A small image classifier, trained from scratch: layers 8.
Rows from expert 2 of block 3, named by matrix and row number. Rows with one number belong to one neuron. Each number is 50 + 15 x the weight over its row's rms, rounded and kept within 0 to 99. All counts start at 0. After the name is the row's rms in percent of the matrix's.
# up: expert up (model.blocks.3.mlp.up, 16x96x192), inputs 0-191
# down: expert down (model.blocks.3.mlp.down, 16x192x96, transposed), outputs 0-191
up.44 142:75 51 57 57 51 23 28 61 24 65 53 51 55 57 55 54 42 30 61 30 60 64 36 32 48 53 39 50 52 62 56 65 45 46 55 22 48 34 50 64 56 61 59 53 30 52 40 57 43 41 72 49 42 58 50 53 30 63 61 22 20 33 46 63 73 53 71 55 68 43 48 37 57 72 98 44 63 44 38 34 37 73 25 26 56 42 51 60 26 41 49 73 53 63 39 33 53 53 70 38 33 66 33 39 56 54 41 56 51 44 44 74 63 88 38 49 41 71 61 39 20 49 56 48 31 67 49 47 38 80 70 47 64 70 27 57 67 51 80 31 40 61 42 93 65 64 39 33 55 53 44 52 45 42 54 51 58 56 58 34 54 31 76 50 55 40 41 49 52 75 59 66 50 24 54 40 32 45 32 19 72 18 66 70 84 43 44 31 34 66 42 45
down.44 144:40 44 72 40 33 90 38 56 60 58 48 55 72 35 75 43 37 75 45 53 72 78 26 19 47 23 68 46 47 68 31 55 50 50 63 50 58 76 52 64 21 55 24 74 31 46 23 40 99 49 49 47 36 53 48 62 59 54 70 29 40 63 24 47 52 40 64 61 45 57 63 76 51 50 22 40 47 52 57 43 36 52 52 24 47 47 28 54 30 40 55 48 55 56 57 37 56 59 51 41 82 39 78 19 76 56 32 56 73 49 62 25 47 55 76 54 65 52 39 42 60 50 37 58 33 49 77 45 49 69 43 60 56 53 35 46 51 64 52 37 35 35 69 36 42 55 52 60 38 47 56 39 47 46 45 47 48 57 42 59 26 53 34 35 46 35 64 54 79 52 25 34 54 58 27 50 52 32 66 32 58 51 60 58 51 51 52 39 49 66 48 70
up.45 081:50 41 48 62 28 64 39 56 55 27 45 59 74 35 63 51 56 36 77 44 75 53 65 77 49 34 45 43 69 34 34 49 49 60 51 48 39 92 51 85 52 67 45 65 38 69 78 67 51 42 48 64 38 73 37 50 32 67 30 64 54 65 30 51 51 35 35 39 41 49 87 39 49 38 80 64 24 64 47 26 54 45 21 50 44 86 60 41 60 49 42 80 80 47 65 47 63 44 42 39 38 40 69 69 33 37 39 47 59 52 51 44 38 31 56 41 46 28 27 46 69 59 42 44 41 47 41 60 52 56 52 41 57 64 62 48 52 36 36 53 48 53 48 18 48 54 43 42 41 53 56 34 28 55 67 72 24 40 46 65 34 38 47 62 75 59 74 64 16 56 63 42 31 54 13 71 48 37 36 55 59 31 62 48 21 28 53 52 56 68 87 50
down.45 089:51 27 37 62 31 25 78 46 42 51 60 56 46 60 43 61 69 60 41 74 63 82 70 44 33 59 60 30 44 55 55 51 61 52 65 41 54 43 43 49 50 53 37 55 70 40 46 52 50 54 70 41 62 57 68 57 34 47 51 39 63 57 72 49 90 69 59 75 48 52 51 45 50 31 10 36 54 68 31 62 47 62 43 58 62 50 47 58 69 63 63 44 29 55 61 50 07 48 49 63 21 45 62 58 55 51 32 48 16 48 21 28 73 69 46 59 65 38 49 59 42 65 15 56 47 74 59 72 38 51 49 58 47 39 48 42 62 58 29 23 50 50 30 36 19 41 63 38 45 54 44 51 62 79 41 45 43 41 62 55 43 39 79 39 33 31 25 83 48 55 42 33 72 56 82 55 51 26 56 68 05 38 56 68 39 36 42 51 41 37 45 30
up.46 119:51 63 49 43 37 52 53 76 58 34 75 45 37 45 31 73 48 43 51 41 33 78 56 17 48 43 59 54 66 45 44 38 56 55 52 33 39 54 44 46 37 58 34 51 52 69 24 40 72 48 39 47 48 74 36 48 64 75 29 40 19 55 60 41 33 30 59 51 49 59 58 51 70 52 52 50 86 44 55 33 37 82 33 51 50 65 63 61 40 44 25 40 41 52 45 57 72 37 57 30 38 23 38 47 39 67 52 22 48 40 31 45 66 65 31 44 46 51 48 39 45 17 66 63 27 41 48 51 76 71 61 49 57 54 60 70 56 67 83 25 38 60 46 63 59 33 33 55 60 61 68 35 24 62 63 25 43 60 68 78 67 63 52 49 63 64 41 42 83 46 00 88 64 44 41 43 59 65 50 56 49 23 45 65 59 59 54 42 62 46 43 14
down.46 117:38 37 83 43 49 73 53 69 34 59 49 64 56 37 57 51 47 62 58 39 51 59 44 49 49 30 38 31 26 62 16 60 37 37 59 55 68 69 56 65 53 53 38 69 33 49 43 60 45 68 82 38 58 57 67 64 57 47 57 55 51 49 53 47 56 35 51 63 27 49 78 68 70 00 46 41 48 56 54 17 50 59 16 51 47 44 40 69 63 38 47 40 37 68 65 60 64 66 32 50 47 65 83 55 62 53 32 29 87 53 44 65 38 54 50 45 41 63 51 53 33 27 38 58 31 44 57 58 53 50 53 71 58 50 55 55 62 64 53 71 27 42 69 42 45 84 53 65 56 48 54 45 68 53 23 61 38 42 32 65 40 36 50 37 31 40 68 34 34 49 34 61 34 65 51 64 64 50 38 00 64 68 46 41 17 31 33 68 68 56 21 34
up.47 059:52 56 53 24 73 76 39 40 55 41 34 87 56 64 58 50 20 46 43 50 36 45 50 50 55 42 36 71 48 42 60 90 39 53 53 50 44 76 61 40 52 51 68 17 71 57 55 31 37 73 49 75 73 34 51 30 49 18 72 48 51 35 41 42 59 34 57 42 26 33 43 48 47 41 76 41 50 50 68 35 73 47 63 52 59 30 47 80 56 34 39 43 56 27 55 43 55 29 30 48 35 65 40 25 70 44 66 75 47 28 43 41 47 62 36 54 64 56 42 45 65 63 52 46 52 28 66 40 60 58 58 41 46 55 63 40 61 38 73 58 61 32 28 42 45 53 49 35 47 55 44 53 69 36 55 79 43 35 52 72 43 20 39 34 72 50 53 45 54 34 72 33 13 49 70 63 42 41 97 67 55 64 42 30 59 25 55 72 31 76 43 43
down.47 066:50 54 37 97 33 31 57 57 62 46 42 27 51 27 47 49 51 52 34 65 50 52 42 51 60 32 69 84 55 28 58 39 72 57 25 52 70 29 49 61 23 58 44 42 41 60 31 63 32 34 48 50 55 43 43 73 50 47 27 33 30 66 65 40 51 40 54 59 75 41 08 31 48 56 82 54 45 70 46 72 58 46 53 40 66 56 61 37 51 35 24 48 73 31 34 52 51 66 39 37 35 83 71 56 50 55 53 58 58 56 47 31 51 42 36 30 63 40 44 56 30 72 59 45 62 65 39 39 62 49 56 37 19 53 39 43 47 54 61 38 37 40 49 27 24 71 55 47 75 43 81 59 46 68 69 40 74 82 65 56 66 83 69 48 54 73 66 38 54 48 30 50 63 37 48 28 58 59 50 49 32 40 26 53 30 64 63 50 64 32 31 27
up.48 110:57 47 60 78 30 65 40 66 39 42 45 36 74 45 21 55 46 52 54 50 41 10 45 49 38 72 35 15 73 53 34 56 29 53 27 59 41 46 45 59 41 57 38 45 46 39 44 55 28 41 32 41 51 47 57 72 32 48 72 65 32 44 22 52 52 36 44 39 52 68 03 49 55 75 51 59 56 74 65 62 45 31 64 50 37 41 36 56 25 51 50 54 52 50 41 30 56 56 61 48 51 57 51 48 39 38 39 59 34 44 54 75 64 41 51 31 55 48 59 25 52 41 35 41 91 99 64 56 39 73 64 56 54 32 67 53 42 54 46 69 42 36 65 72 55 59 45 47 65 38 65 59 50 34 53 57 42 54 54 83 53 67 69 44 46 35 47 43 82 54 99 60 35 72 33 41 23 25 68 40 46 52 62 51 50 46 64 60 32 59 55 52
down.48 117:54 37 39 35 28 67 55 40 59 57 42 34 27 48 89 38 37 54 44 38 35 20 22 45 67 37 85 52 41 50 39 28 38 60 39 53 42 55 09 27 44 52 73 56 64 42 35 46 88 55 58 50 41 45 31 46 49 39 58 70 51 37 54 60 82 56 67 49 60 38 28 52 54 29 87 54 52 32 39 55 45 72 51 44 49 41 59 71 47 53 62 63 46 51 64 72 24 76 72 32 50 38 43 36 74 41 44 40 40 69 55 48 36 99 34 35 51 49 38 56 54 27 75 58 54 42 42 58 57 47 44 51 37 56 49 46 51 68 54 48 48 49 51 68 59 49 49 53 40 21 49 46 44 49 52 52 40 43 73 33 74 27 43 48 58 63 47 44 41 73 52 48 43 41 52 40 59 70 51 03 88 51 78 51 51 45 50 27 48 72 73 60
up.49 147:39 64 55 58 55 52 39 65 27 53 33 18 46 50 62 59 52 62 50 33 57 47 33 20 67 33 38 67 51 42 53 80 43 42 48 67 40 49 64 62 51 39 45 39 35 70 51 72 50 37 64 54 60 38 35 51 59 59 57 52 10 39 44 59 69 61 82 57 37 51 69 67 44 62 26 48 64 48 42 63 63 97 12 41 39 68 35 59 38 67 61 32 51 53 68 54 44 41 46 31 52 71 49 61 47 67 27 55 28 47 63 53 47 50 55 59 57 31 47 18 42 34 63 47 45 57 21 53 62 79 44 37 32 60 47 54 60 38 58 42 52 41 68 79 54 15 43 63 69 59 51 39 56 47 62 56 19 48 35 47 45 40 38 49 61 25 31 57 40 44 37 35 55 44 32 62 39 41 40 99 60 56 56 74 58 63 42 52 54 44 96 50
down.49 140:67 36 73 42 51 82 51 52 57 37 63 90 76 53 51 40 57 48 28 48 50 59 60 77 70 44 44 33 73 73 35 42 27 55 48 33 49 48 53 52 41 48 24 53 64 54 30 31 99 47 56 52 49 42 46 76 44 53 31 63 69 62 69 55 19 54 44 51 56 46 15 63 50 60 15 42 51 62 62 60 52 19 59 46 36 34 55 33 49 48 66 73 57 72 55 48 37 48 56 54 31 55 45 48 77 50 51 27 68 33 66 56 53 45 36 57 51 68 63 59 14 52 51 57 39 60 56 33 48 66 41 32 57 63 37 40 51 49 52 76 53 35 38 28 10 43 70 46 32 45 34 50 33 60 64 52 57 36 47 67 25 49 57 45 46 58 42 42 63 50 57 31 46 61 59 53 71 54 55 30 85 37 62 12 61 46 38 33 51 26 27 58
up.50 106:55 45 50 26 28 45 72 38 62 50 61 36 49 46 16 60 49 58 34 68 44 61 49 21 65 37 57 74 62 47 52 61 67 49 51 44 51 75 85 57 37 58 42 35 67 54 45 68 85 34 16 54 71 77 67 52 52 65 35 52 66 68 29 43 43 54 57 55 78 50 51 46 33 51 25 73 64 29 49 53 43 66 49 45 57 38 34 57 32 51 56 09 53 56 54 36 63 32 54 19 52 30 48 42 54 32 86 56 21 52 51 35 44 61 33 48 40 56 40 46 51 38 60 33 33 62 65 60 43 58 60 64 23 56 36 49 38 55 59 23 34 41 38 33 62 35 47 31 81 59 40 56 60 44 64 62 38 68 72 35 44 78 63 53 49 55 60 52 87 39 63 38 71 43 29 71 73 61 72 23 58 71 40 43 60 47 23 61 65 34 42 50
down.50 114:41 46 41 34 55 67 58 51 51 40 24 56 30 46 75 61 34 58 53 30 44 49 48 53 49 38 43 62 61 68 41 47 68 43 43 55 31 75 22 67 65 57 21 63 52 43 40 36 78 66 79 46 40 49 29 56 55 45 56 27 58 53 49 61 56 33 62 52 60 48 65 64 29 20 71 46 45 51 39 79 63 79 28 25 34 64 44 33 41 51 61 56 19 47 67 54 86 39 40 35 48 54 67 44 57 36 18 32 70 72 52 60 48 58 43 61 48 63 42 42 67 29 45 76 50 56 16 51 49 75 61 34 68 52 42 41 69 51 77 46 60 55 27 67 48 91 38 63 66 54 65 30 56 48 51 61 58 51 40 63 60 38 34 45 56 29 50 54 51 35 27 44 38 51 54 22 49 48 49 00 71 61 72 75 36 40 62 51 46 73 32 36
up.51 056:36 42 61 60 70 54 35 24 35 65 34 33 34 38 42 47 23 21 47 56 48 61 33 42 38 35 54 46 46 68 64 64 82 84 76 58 24 70 50 60 47 58 64 48 54 73 40 56 36 72 53 37 35 29 49 48 32 54 45 74 60 23 74 61 48 34 33 54 90 49 58 45 42 68 44 80 25 79 66 63 66 10 33 67 17 62 52 39 47 44 35 39 80 42 48 29 53 38 51 60 75 56 41 55 43 44 77 61 46 50 55 35 56 41 33 54 53 51 41 51 44 29 55 65 51 53 40 64 38 63 35 45 50 21 62 55 23 56 46 61 54 83 43 37 39 57 70 55 48 39 63 20 47 68 49 44 39 48 58 61 36 45 39 52 77 32 42 82 55 45 61 41 28 29 61 67 64 37 74 59 70 45 59 49 36 42 53 42 76 55 52 49
down.51 063:65 51 42 46 41 39 87 62 38 46 66 46 38 57 33 57 72 78 42 47 67 83 64 62 66 60 38 57 51 50 35 59 42 50 34 56 68 39 64 53 31 51 07 41 53 55 46 47 38 27 51 36 51 60 59 61 25 53 26 66 32 60 56 48 54 66 51 63 34 42 61 48 46 61 36 40 61 43 56 74 60 79 58 53 47 62 51 63 49 19 59 66 35 49 44 68 49 59 42 45 41 42 41 29 67 35 65 41 39 41 47 47 52 17 10 41 75 50 52 46 46 48 54 61 62 32 39 54 47 33 46 53 56 58 50 40 12 39 47 45 58 24 29 52 50 22 72 28 78 73 78 49 67 38 61 75 66 44 42 52 47 88 69 47 42 55 49 46 25 28 10 60 55 55 66 39 14 50 35 66 58 54 33 38 70 42 34 62 59 25 24 64
up.52 095:27 60 29 52 69 29 53 49 59 87 61 40 56 55 21 47 41 47 40 38 45 02 57 48 59 42 40 65 43 60 35 34 48 56 48 62 25 57 14 51 56 26 84 50 55 50 27 54 26 48 24 60 44 69 56 58 54 60 58 19 37 49 72 56 51 39 58 57 95 55 81 53 43 16 48 63 42 59 38 64 70 56 40 61 35 44 78 56 48 46 49 62 47 23 40 63 83 66 51 49 81 39 40 29 53 47 59 56 57 50 53 52 53 32 31 42 32 53 54 42 90 42 52 46 76 43 60 37 49 68 56 63 62 37 50 63 47 41 24 64 48 60 71 54 64 45 33 47 25 53 65 60 58 66 42 56 41 35 36 05 46 53 46 68 44 50 57 25 58 48 79 45 51 58 74 52 65 60 55 24 42 56 35 43 47 73 63 45 55 58 44 58
down.52 088:54 27 57 72 53 56 52 35 43 39 53 45 69 36 61 60 16 56 60 42 49 14 22 72 71 25 43 32 62 55 46 65 60 50 71 56 44 63 75 70 48 47 46 23 28 58 75 64 51 49 55 38 53 61 39 75 33 54 32 51 64 39 03 43 66 34 26 40 42 48 47 67 49 48 55 28 50 31 53 31 28 80 42 73 44 75 68 48 56 47 48 34 53 56 55 30 84 49 68 37 38 44 50 45 32 49 41 45 84 38 44 60 69 93 41 51 46 31 72 52 54 61 87 53 45 72 46 40 35 59 67 40 16 51 61 56 49 67 67 47 32 66 52 40 71 33 42 40 39 57 15 53 56 43 68 63 54 67 51 49 45 45 29 45 48 50 57 42 89 32 37 38 24 55 59 59 46 39 48 65 42 60 53 49 51 68 53 34 47 47 65 48
up.53 096:74 77 48 38 56 44 66 48 53 64 59 47 57 69 55 52 43 45 36 52 34 69 59 51 44 53 36 75 32 59 27 09 53 48 17 40 37 26 34 53 70 52 38 38 64 37 31 47 49 38 25 38 65 48 38 48 46 45 55 35 54 58 77 43 61 61 28 53 35 55 71 45 51 50 26 59 45 36 45 52 48 30 38 62 62 49 76 53 60 61 30 29 59 60 64 39 93 45 39 59 81 43 44 89 56 48 55 55 51 64 32 37 53 63 43 35 24 40 40 54 69 40 40 53 43 18 63 55 43 37 63 45 49 47 50 61 58 48 64 30 28 49 49 28 59 26 61 62 36 64 58 56 61 61 62 47 43 72 51 48 59 45 62 51 74 63 43 71 56 33 28 74 86 44 58 56 72 39 79 56 75 24 50 62 34 51 34 34 77 20 64 06
down.53 101:34 38 60 46 47 59 55 65 31 39 64 54 45 39 59 44 30 31 78 49 38 43 52 70 44 47 48 29 49 64 26 74 69 48 55 44 75 61 45 54 74 54 41 51 44 73 60 86 00 49 50 45 46 68 48 52 50 45 56 53 53 61 43 61 30 29 44 48 79 61 67 61 38 34 23 53 47 66 62 57 67 70 48 64 44 67 33 72 36 36 53 70 27 47 51 33 65 43 52 60 36 51 45 48 43 36 30 39 53 52 49 66 51 26 59 44 57 64 63 26 43 47 20 47 57 51 41 61 50 28 59 54 41 31 31 76 61 61 70 52 50 66 57 65 32 56 60 48 72 54 20 46 32 58 25 65 48 79 44 99 19 46 57 54 22 45 74 57 57 48 36 63 44 47 61 50 59 71 49 14 77 53 40 51 39 44 47 52 67 44 36 25
up.54 120:38 61 61 49 56 69 80 27 68 30 38 72 59 44 48 27 46 70 62 67 68 66 70 40 18 44 56 38 67 34 45 62 42 52 65 56 48 57 63 31 37 78 79 49 54 37 10 70 01 30 59 36 53 29 28 51 69 72 65 71 43 60 34 37 67 46 18 50 56 47 54 23 48 70 38 42 57 52 67 40 41 63 48 57 60 54 45 44 60 50 67 47 71 36 54 44 73 34 44 83 59 38 40 36 45 42 69 56 64 58 38 33 28 58 31 31 52 28 55 52 61 57 66 42 63 39 71 60 44 44 38 64 48 71 47 38 55 43 38 28 64 28 76 40 18 50 57 67 39 34 39 34 52 55 10 56 72 39 58 67 28 49 42 54 47 44 67 49 42 61 43 65 54 45 44 57 64 47 67 43 55 20 46 39 34 44 48 60 35 53 81 51
down.54 117:25 59 72 62 51 31 40 53 41 51 44 23 22 46 57 59 56 37 73 31 62 39 50 67 50 53 74 54 37 44 32 40 44 58 33 33 54 57 37 53 69 52 27 42 54 09 74 50 47 66 74 52 50 62 54 39 56 12 46 48 43 51 78 60 65 47 77 59 57 30 38 75 63 39 51 55 53 32 45 52 28 48 36 48 28 26 56 54 56 67 45 41 39 44 86 62 10 81 54 58 25 48 68 62 61 53 41 56 49 57 51 50 42 33 28 57 39 43 45 27 72 42 38 49 25 52 61 50 49 43 82 75 67 50 39 48 38 32 67 46 40 73 38 40 38 59 27 76 54 44 87 70 36 44 41 74 42 33 38 59 54 57 77 40 56 55 31 58 64 68 42 30 74 53 65 52 56 65 62 25 55 76 79 54 56 39 61 59 55 35 32 43
up.55 096:39 89 52 57 49 39 49 45 51 37 48 83 34 62 29 77 45 49 47 40 56 46 28 64 42 39 54 61 56 40 59 64 68 70 38 47 48 25 51 33 49 64 67 33 43 39 48 85 65 50 05 34 65 52 58 55 59 35 70 42 66 50 25 42 51 68 27 42 53 55 65 29 54 36 34 70 55 62 45 48 38 33 53 50 69 54 44 58 14 45 47 32 53 57 42 47 68 38 79 45 77 21 21 29 47 41 58 44 04 56 61 57 53 84 56 45 30 35 45 54 31 49 47 48 37 42 41 57 44 87 41 36 63 57 51 56 57 53 52 26 70 49 57 44 54 58 33 65 55 44 42 47 70 30 34 43 55 64 62 30 63 44 73 36 77 35 43 61 81 53 88 50 55 46 45 53 75 58 60 30 51 43 54 64 35 35 67 25 54 35 29 52
down.55 093:44 53 44 57 40 49 74 67 46 67 28 56 55 60 63 61 65 81 70 24 47 59 54 49 58 51 48 56 47 74 29 42 34 05 29 35 42 52 75 39 76 59 00 41 56 59 41 22 65 40 72 56 29 70 27 55 50 78 59 47 54 41 38 40 67 44 66 54 73 67 52 58 64 57 67 39 51 52 43 86 49 72 38 42 37 44 36 54 28 53 50 44 24 40 55 33 66 55 36 47 58 44 47 46 63 31 34 37 64 63 39 48 40 99 55 57 37 62 62 45 71 31 32 47 45 55 49 62 50 43 80 31 65 44 37 64 71 49 48 44 47 43 49 96 43 72 43 65 66 40 56 35 50 34 42 44 61 62 38 58 49 31 56 52 15 37 64 48 47 44 52 55 48 19 36 50 52 65 27 40 67 59 63 42 37 33 45 58 59 53 36 50
up.56 060:25 43 48 49 46 47 38 22 84 48 63 64 47 55 47 58 42 56 40 51 72 20 45 49 66 35 53 70 37 44 65 69 28 31 59 52 81 62 30 81 42 54 72 75 34 68 37 54 52 59 58 46 41 70 64 30 45 32 58 54 72 52 38 38 55 42 52 60 40 65 44 44 62 49 65 53 35 20 42 55 26 64 59 72 28 33 37 58 65 47 76 53 63 49 55 32 58 45 29 38 90 33 44 40 54 55 46 44 96 51 36 46 30 31 49 49 33 49 64 43 30 77 50 57 34 37 63 54 77 54 42 45 50 44 55 36 66 35 22 61 69 48 67 44 48 86 69 34 42 49 67 67 37 29 40 45 56 47 36 31 70 47 32 47 36 46 57 44 30 55 31 63 39 49 49 69 45 82 49 20 50 69 84 36 42 37 71 51 43 66 27 44
down.56 066:53 63 53 16 68 37 65 73 56 55 17 30 69 43 41 66 52 41 27 51 47 10 42 41 13 50 34 56 65 67 55 46 72 84 73 65 31 40 54 32 54 52 58 42 50 23 60 49 32 52 74 47 59 59 55 39 66 83 27 22 22 33 58 60 52 67 31 34 72 52 45 48 46 45 46 60 59 24 48 21 73 15 43 57 67 65 59 49 54 54 57 41 64 59 70 63 77 64 48 56 45 90 36 53 50 39 58 62 60 52 43 25 55 53 55 51 48 18 37 59 60 26 58 45 47 56 66 43 53 54 67 48 62 47 53 36 67 47 61 22 42 44 28 47 57 18 55 42 39 58 44 49 60 53 43 68 49 55 28 39 42 55 48 52 54 48 38 51 53 35 58 32 57 81 69 49 60 36 53 90 25 26 37 39 55 62 49 55 73 50 51 65
up.57 061:33 52 37 46 41 67 37 64 29 80 29 41 33 36 59 45 40 37 29 52 41 08 40 38 40 51 42 59 63 56 65 51 35 40 41 58 17 63 38 42 69 60 61 36 43 65 66 69 82 40 22 47 55 73 59 63 61 62 52 68 69 40 24 52 44 42 41 32 55 58 50 37 45 55 36 50 36 45 58 45 46 37 45 33 50 40 48 58 65 78 56 63 76 30 37 33 61 41 42 29 69 45 45 47 44 55 50 35 28 45 67 86 40 70 30 47 31 41 54 27 37 50 60 50 67 32 52 42 51 82 68 61 52 43 70 64 51 37 43 67 48 47 92 41 68 43 78 66 46 51 35 57 32 51 62 79 25 61 32 40 41 28 45 57 69 42 55 38 65 59 81 62 57 45 47 57 83 55 38 37 53 34 42 60 38 50 92 43 88 38 44 60
down.57 068:35 55 14 75 34 50 53 57 48 77 61 45 71 42 46 52 68 52 40 58 68 47 26 63 80 39 45 56 28 48 17 43 65 63 58 20 69 38 45 48 49 51 32 46 54 61 51 37 62 75 55 48 31 69 47 70 54 77 29 55 34 43 56 09 50 55 59 70 54 51 57 41 45 63 48 39 71 63 23 52 41 49 41 42 61 48 56 58 27 34 79 75 46 64 39 26 71 50 72 45 40 60 38 45 55 67 38 34 69 35 63 61 86 84 41 28 68 53 44 46 33 47 05 36 69 46 42 58 45 59 50 41 28 39 31 37 61 51 53 59 51 19 22 63 71 47 47 46 65 51 41 58 49 65 44 33 45 58 56 48 39 40 42 42 48 25 51 65 49 39 23 65 53 53 83 75 50 52 33 67 80 61 62 53 50 65 29 54 33 32 39 50
up.58 093:55 75 27 46 32 59 66 67 39 28 43 51 59 56 58 52 41 64 47 68 48 64 38 80 34 30 31 65 40 40 36 57 61 61 65 41 80 59 52 44 42 46 46 50 54 14 62 37 29 56 70 55 52 56 61 44 44 24 34 70 94 52 61 29 69 55 70 40 28 56 45 35 63 44 32 31 54 31 58 27 44 63 67 80 53 44 32 35 38 72 52 53 61 29 64 38 56 40 50 39 53 26 47 50 43 63 72 91 63 76 63 59 56 81 39 56 42 21 41 47 36 35 27 60 38 45 58 51 63 61 53 43 44 27 65 58 68 42 68 44 63 31 52 64 63 42 38 58 38 38 43 55 29 42 36 42 49 56 45 51 55 60 26 70 50 43 39 62 99 35 42 43 54 36 40 45 39 44 66 68 49 45 20 47 42 56 35 68 41 64 63 40
down.58 098:48 45 37 50 69 31 46 53 67 78 72 23 67 56 54 27 51 63 33 23 53 36 44 45 54 46 40 49 60 48 44 54 59 46 39 62 34 70 38 60 44 45 63 60 33 55 58 53 00 40 38 48 49 55 40 61 56 60 58 54 46 21 78 62 39 50 29 68 72 20 64 55 40 42 80 39 48 36 39 52 62 52 79 49 53 43 53 35 21 63 69 50 47 41 37 59 73 65 44 35 64 33 45 78 66 41 67 65 51 41 61 22 46 39 58 45 52 63 58 77 82 32 63 38 44 52 40 58 54 23 37 32 57 25 63 56 50 44 46 85 55 88 99 59 38 48 54 57 26 42 65 52 51 59 49 46 46 22 50 49 62 40 39 41 50 72 70 26 26 41 35 34 56 54 53 58 70 59 62 43 34 54 36 19 47 47 59 32 40 68 38 52
up.59 069:62 48 74 48 46 68 16 65 22 63 60 66 62 21 65 32 60 41 62 38 71 17 55 58 25 41 43 48 11 50 28 59 54 68 63 54 62 59 58 62 51 50 78 74 65 71 46 48 62 46 39 39 49 59 35 25 51 38 44 71 49 40 25 40 61 29 56 65 69 40 69 42 68 49 79 59 34 42 54 18 27 34 42 74 48 53 50 28 64 58 37 57 50 65 45 67 85 57 46 26 48 64 81 49 46 49 64 34 63 20 61 48 49 11 52 64 64 42 28 56 40 59 55 46 71 70 75 46 53 42 49 51 35 66 82 42 49 41 40 51 54 49 72 56 28 49 56 61 44 46 50 50 28 53 60 45 59 63 55 70 37 37 47 68 51 35 67 26 33 67 21 47 33 52 36 38 56 45 26 30 27 44 68 43 41 55 55 34 55 60 63 65
down.59 076:55 44 61 33 29 49 47 37 60 64 31 28 45 63 73 70 49 61 35 36 46 75 48 69 47 70 57 39 49 45 46 60 50 58 46 77 44 23 43 49 30 43 73 68 52 38 71 39 31 57 61 40 56 57 47 39 50 51 44 46 73 68 82 47 64 57 72 53 36 49 72 54 37 19 45 38 14 43 42 49 65 76 53 51 63 15 55 56 54 51 66 25 84 29 31 73 12 43 35 43 33 62 46 40 59 44 63 44 33 61 49 53 57 49 47 22 65 56 52 52 36 72 56 60 48 42 44 43 63 49 57 86 62 53 63 38 24 42 35 46 53 73 36 48 41 53 58 47 48 27 52 53 56 40 34 53 47 64 56 55 56 54 57 55 52 76 57 34 80 59 78 54 45 57 48 52 53 25 61 87 00 21 39 42 59 42 45 33 82 62 36 27
up.60 069:76 54 79 77 45 73 43 41 33 24 52 56 45 49 61 26 36 52 46 34 43 00 38 75 65 44 44 54 30 37 52 67 28 44 39 70 33 76 54 68 54 36 49 33 78 80 49 63 73 62 68 58 43 82 54 32 86 56 46 57 40 35 37 59 51 29 61 50 57 40 70 65 60 52 34 26 36 39 70 44 54 37 43 28 36 31 59 30 66 59 39 24 62 49 44 65 51 72 49 30 48 47 61 37 42 49 38 60 52 43 53 51 42 48 51 69 34 65 59 44 36 48 49 38 54 57 29 43 46 53 61 54 31 28 61 54 19 62 49 50 60 48 59 52 26 40 58 39 42 46 67 42 29 71 59 39 51 46 17 47 54 45 57 56 70 44 69 44 35 67 26 37 66 47 53 66 46 45 61 43 71 55 51 74 24 52 90 52 67 81 58 54
down.60 073:46 20 32 55 44 72 78 58 50 78 56 60 38 52 68 58 29 65 27 33 82 97 51 53 43 57 44 56 59 55 58 32 55 48 40 60 63 39 51 47 35 45 69 60 37 46 48 39 47 36 27 49 57 32 77 52 44 36 36 63 70 36 78 30 62 38 43 56 61 58 46 54 36 35 45 30 52 40 40 36 48 73 64 56 59 57 35 57 53 53 49 30 38 65 40 71 66 49 27 32 38 63 29 58 74 52 55 47 42 43 32 64 56 51 62 36 47 64 50 53 46 45 42 59 59 51 67 43 43 62 15 51 41 32 54 41 22 44 45 62 50 51 48 50 72 28 54 62 44 64 48 60 63 57 52 49 65 53 49 57 62 31 39 34 48 59 57 43 93 40 74 63 44 68 88 77 38 57 39 69 02 44 50 05 74 32 07 33 50 35 43 45
up.61 131:50 44 46 74 45 69 56 46 31 43 65 42 62 53 49 64 58 73 46 60 58 28 41 47 23 55 61 43 40 52 58 30 34 52 58 54 48 22 62 50 38 57 58 58 56 65 45 48 29 48 27 47 55 31 56 29 51 59 57 49 58 47 24 60 67 74 28 47 53 47 03 02 30 75 46 66 28 54 55 47 63 35 49 12 51 84 52 50 59 65 56 82 67 58 50 38 44 38 26 71 52 39 79 36 47 49 45 30 38 60 45 52 34 38 46 32 62 64 26 44 76 50 65 59 40 79 58 72 37 49 52 63 44 46 44 50 37 43 25 51 70 51 48 44 39 81 64 47 36 48 47 61 61 41 55 50 34 39 55 50 44 76 55 50 61 59 63 59 18 55 70 54 50 41 81 79 55 62 32 64 96 48 43 54 42 37 26 54 67 39 47 14
down.61 142:81 48 61 69 50 25 52 53 42 55 41 51 29 56 26 50 64 58 49 55 47 99 54 60 80 67 61 56 48 42 17 35 65 54 63 34 44 45 16 39 57 71 38 41 52 18 63 50 93 48 44 67 31 48 56 66 35 37 36 36 82 47 61 21 45 66 56 57 47 37 41 63 47 53 39 49 57 42 37 38 57 56 81 40 41 51 50 51 47 50 55 46 49 46 89 46 63 48 30 54 43 43 64 49 49 34 66 73 48 59 51 40 76 47 53 63 57 46 44 45 71 52 21 44 29 30 60 81 61 54 47 49 45 35 23 47 31 54 64 32 40 26 07 25 54 57 44 50 75 52 48 41 65 44 36 59 56 40 54 63 48 34 65 37 28 36 34 35 63 45 42 37 45 57 44 48 46 58 42 48 87 51 65 69 47 47 61 35 35 61 85 50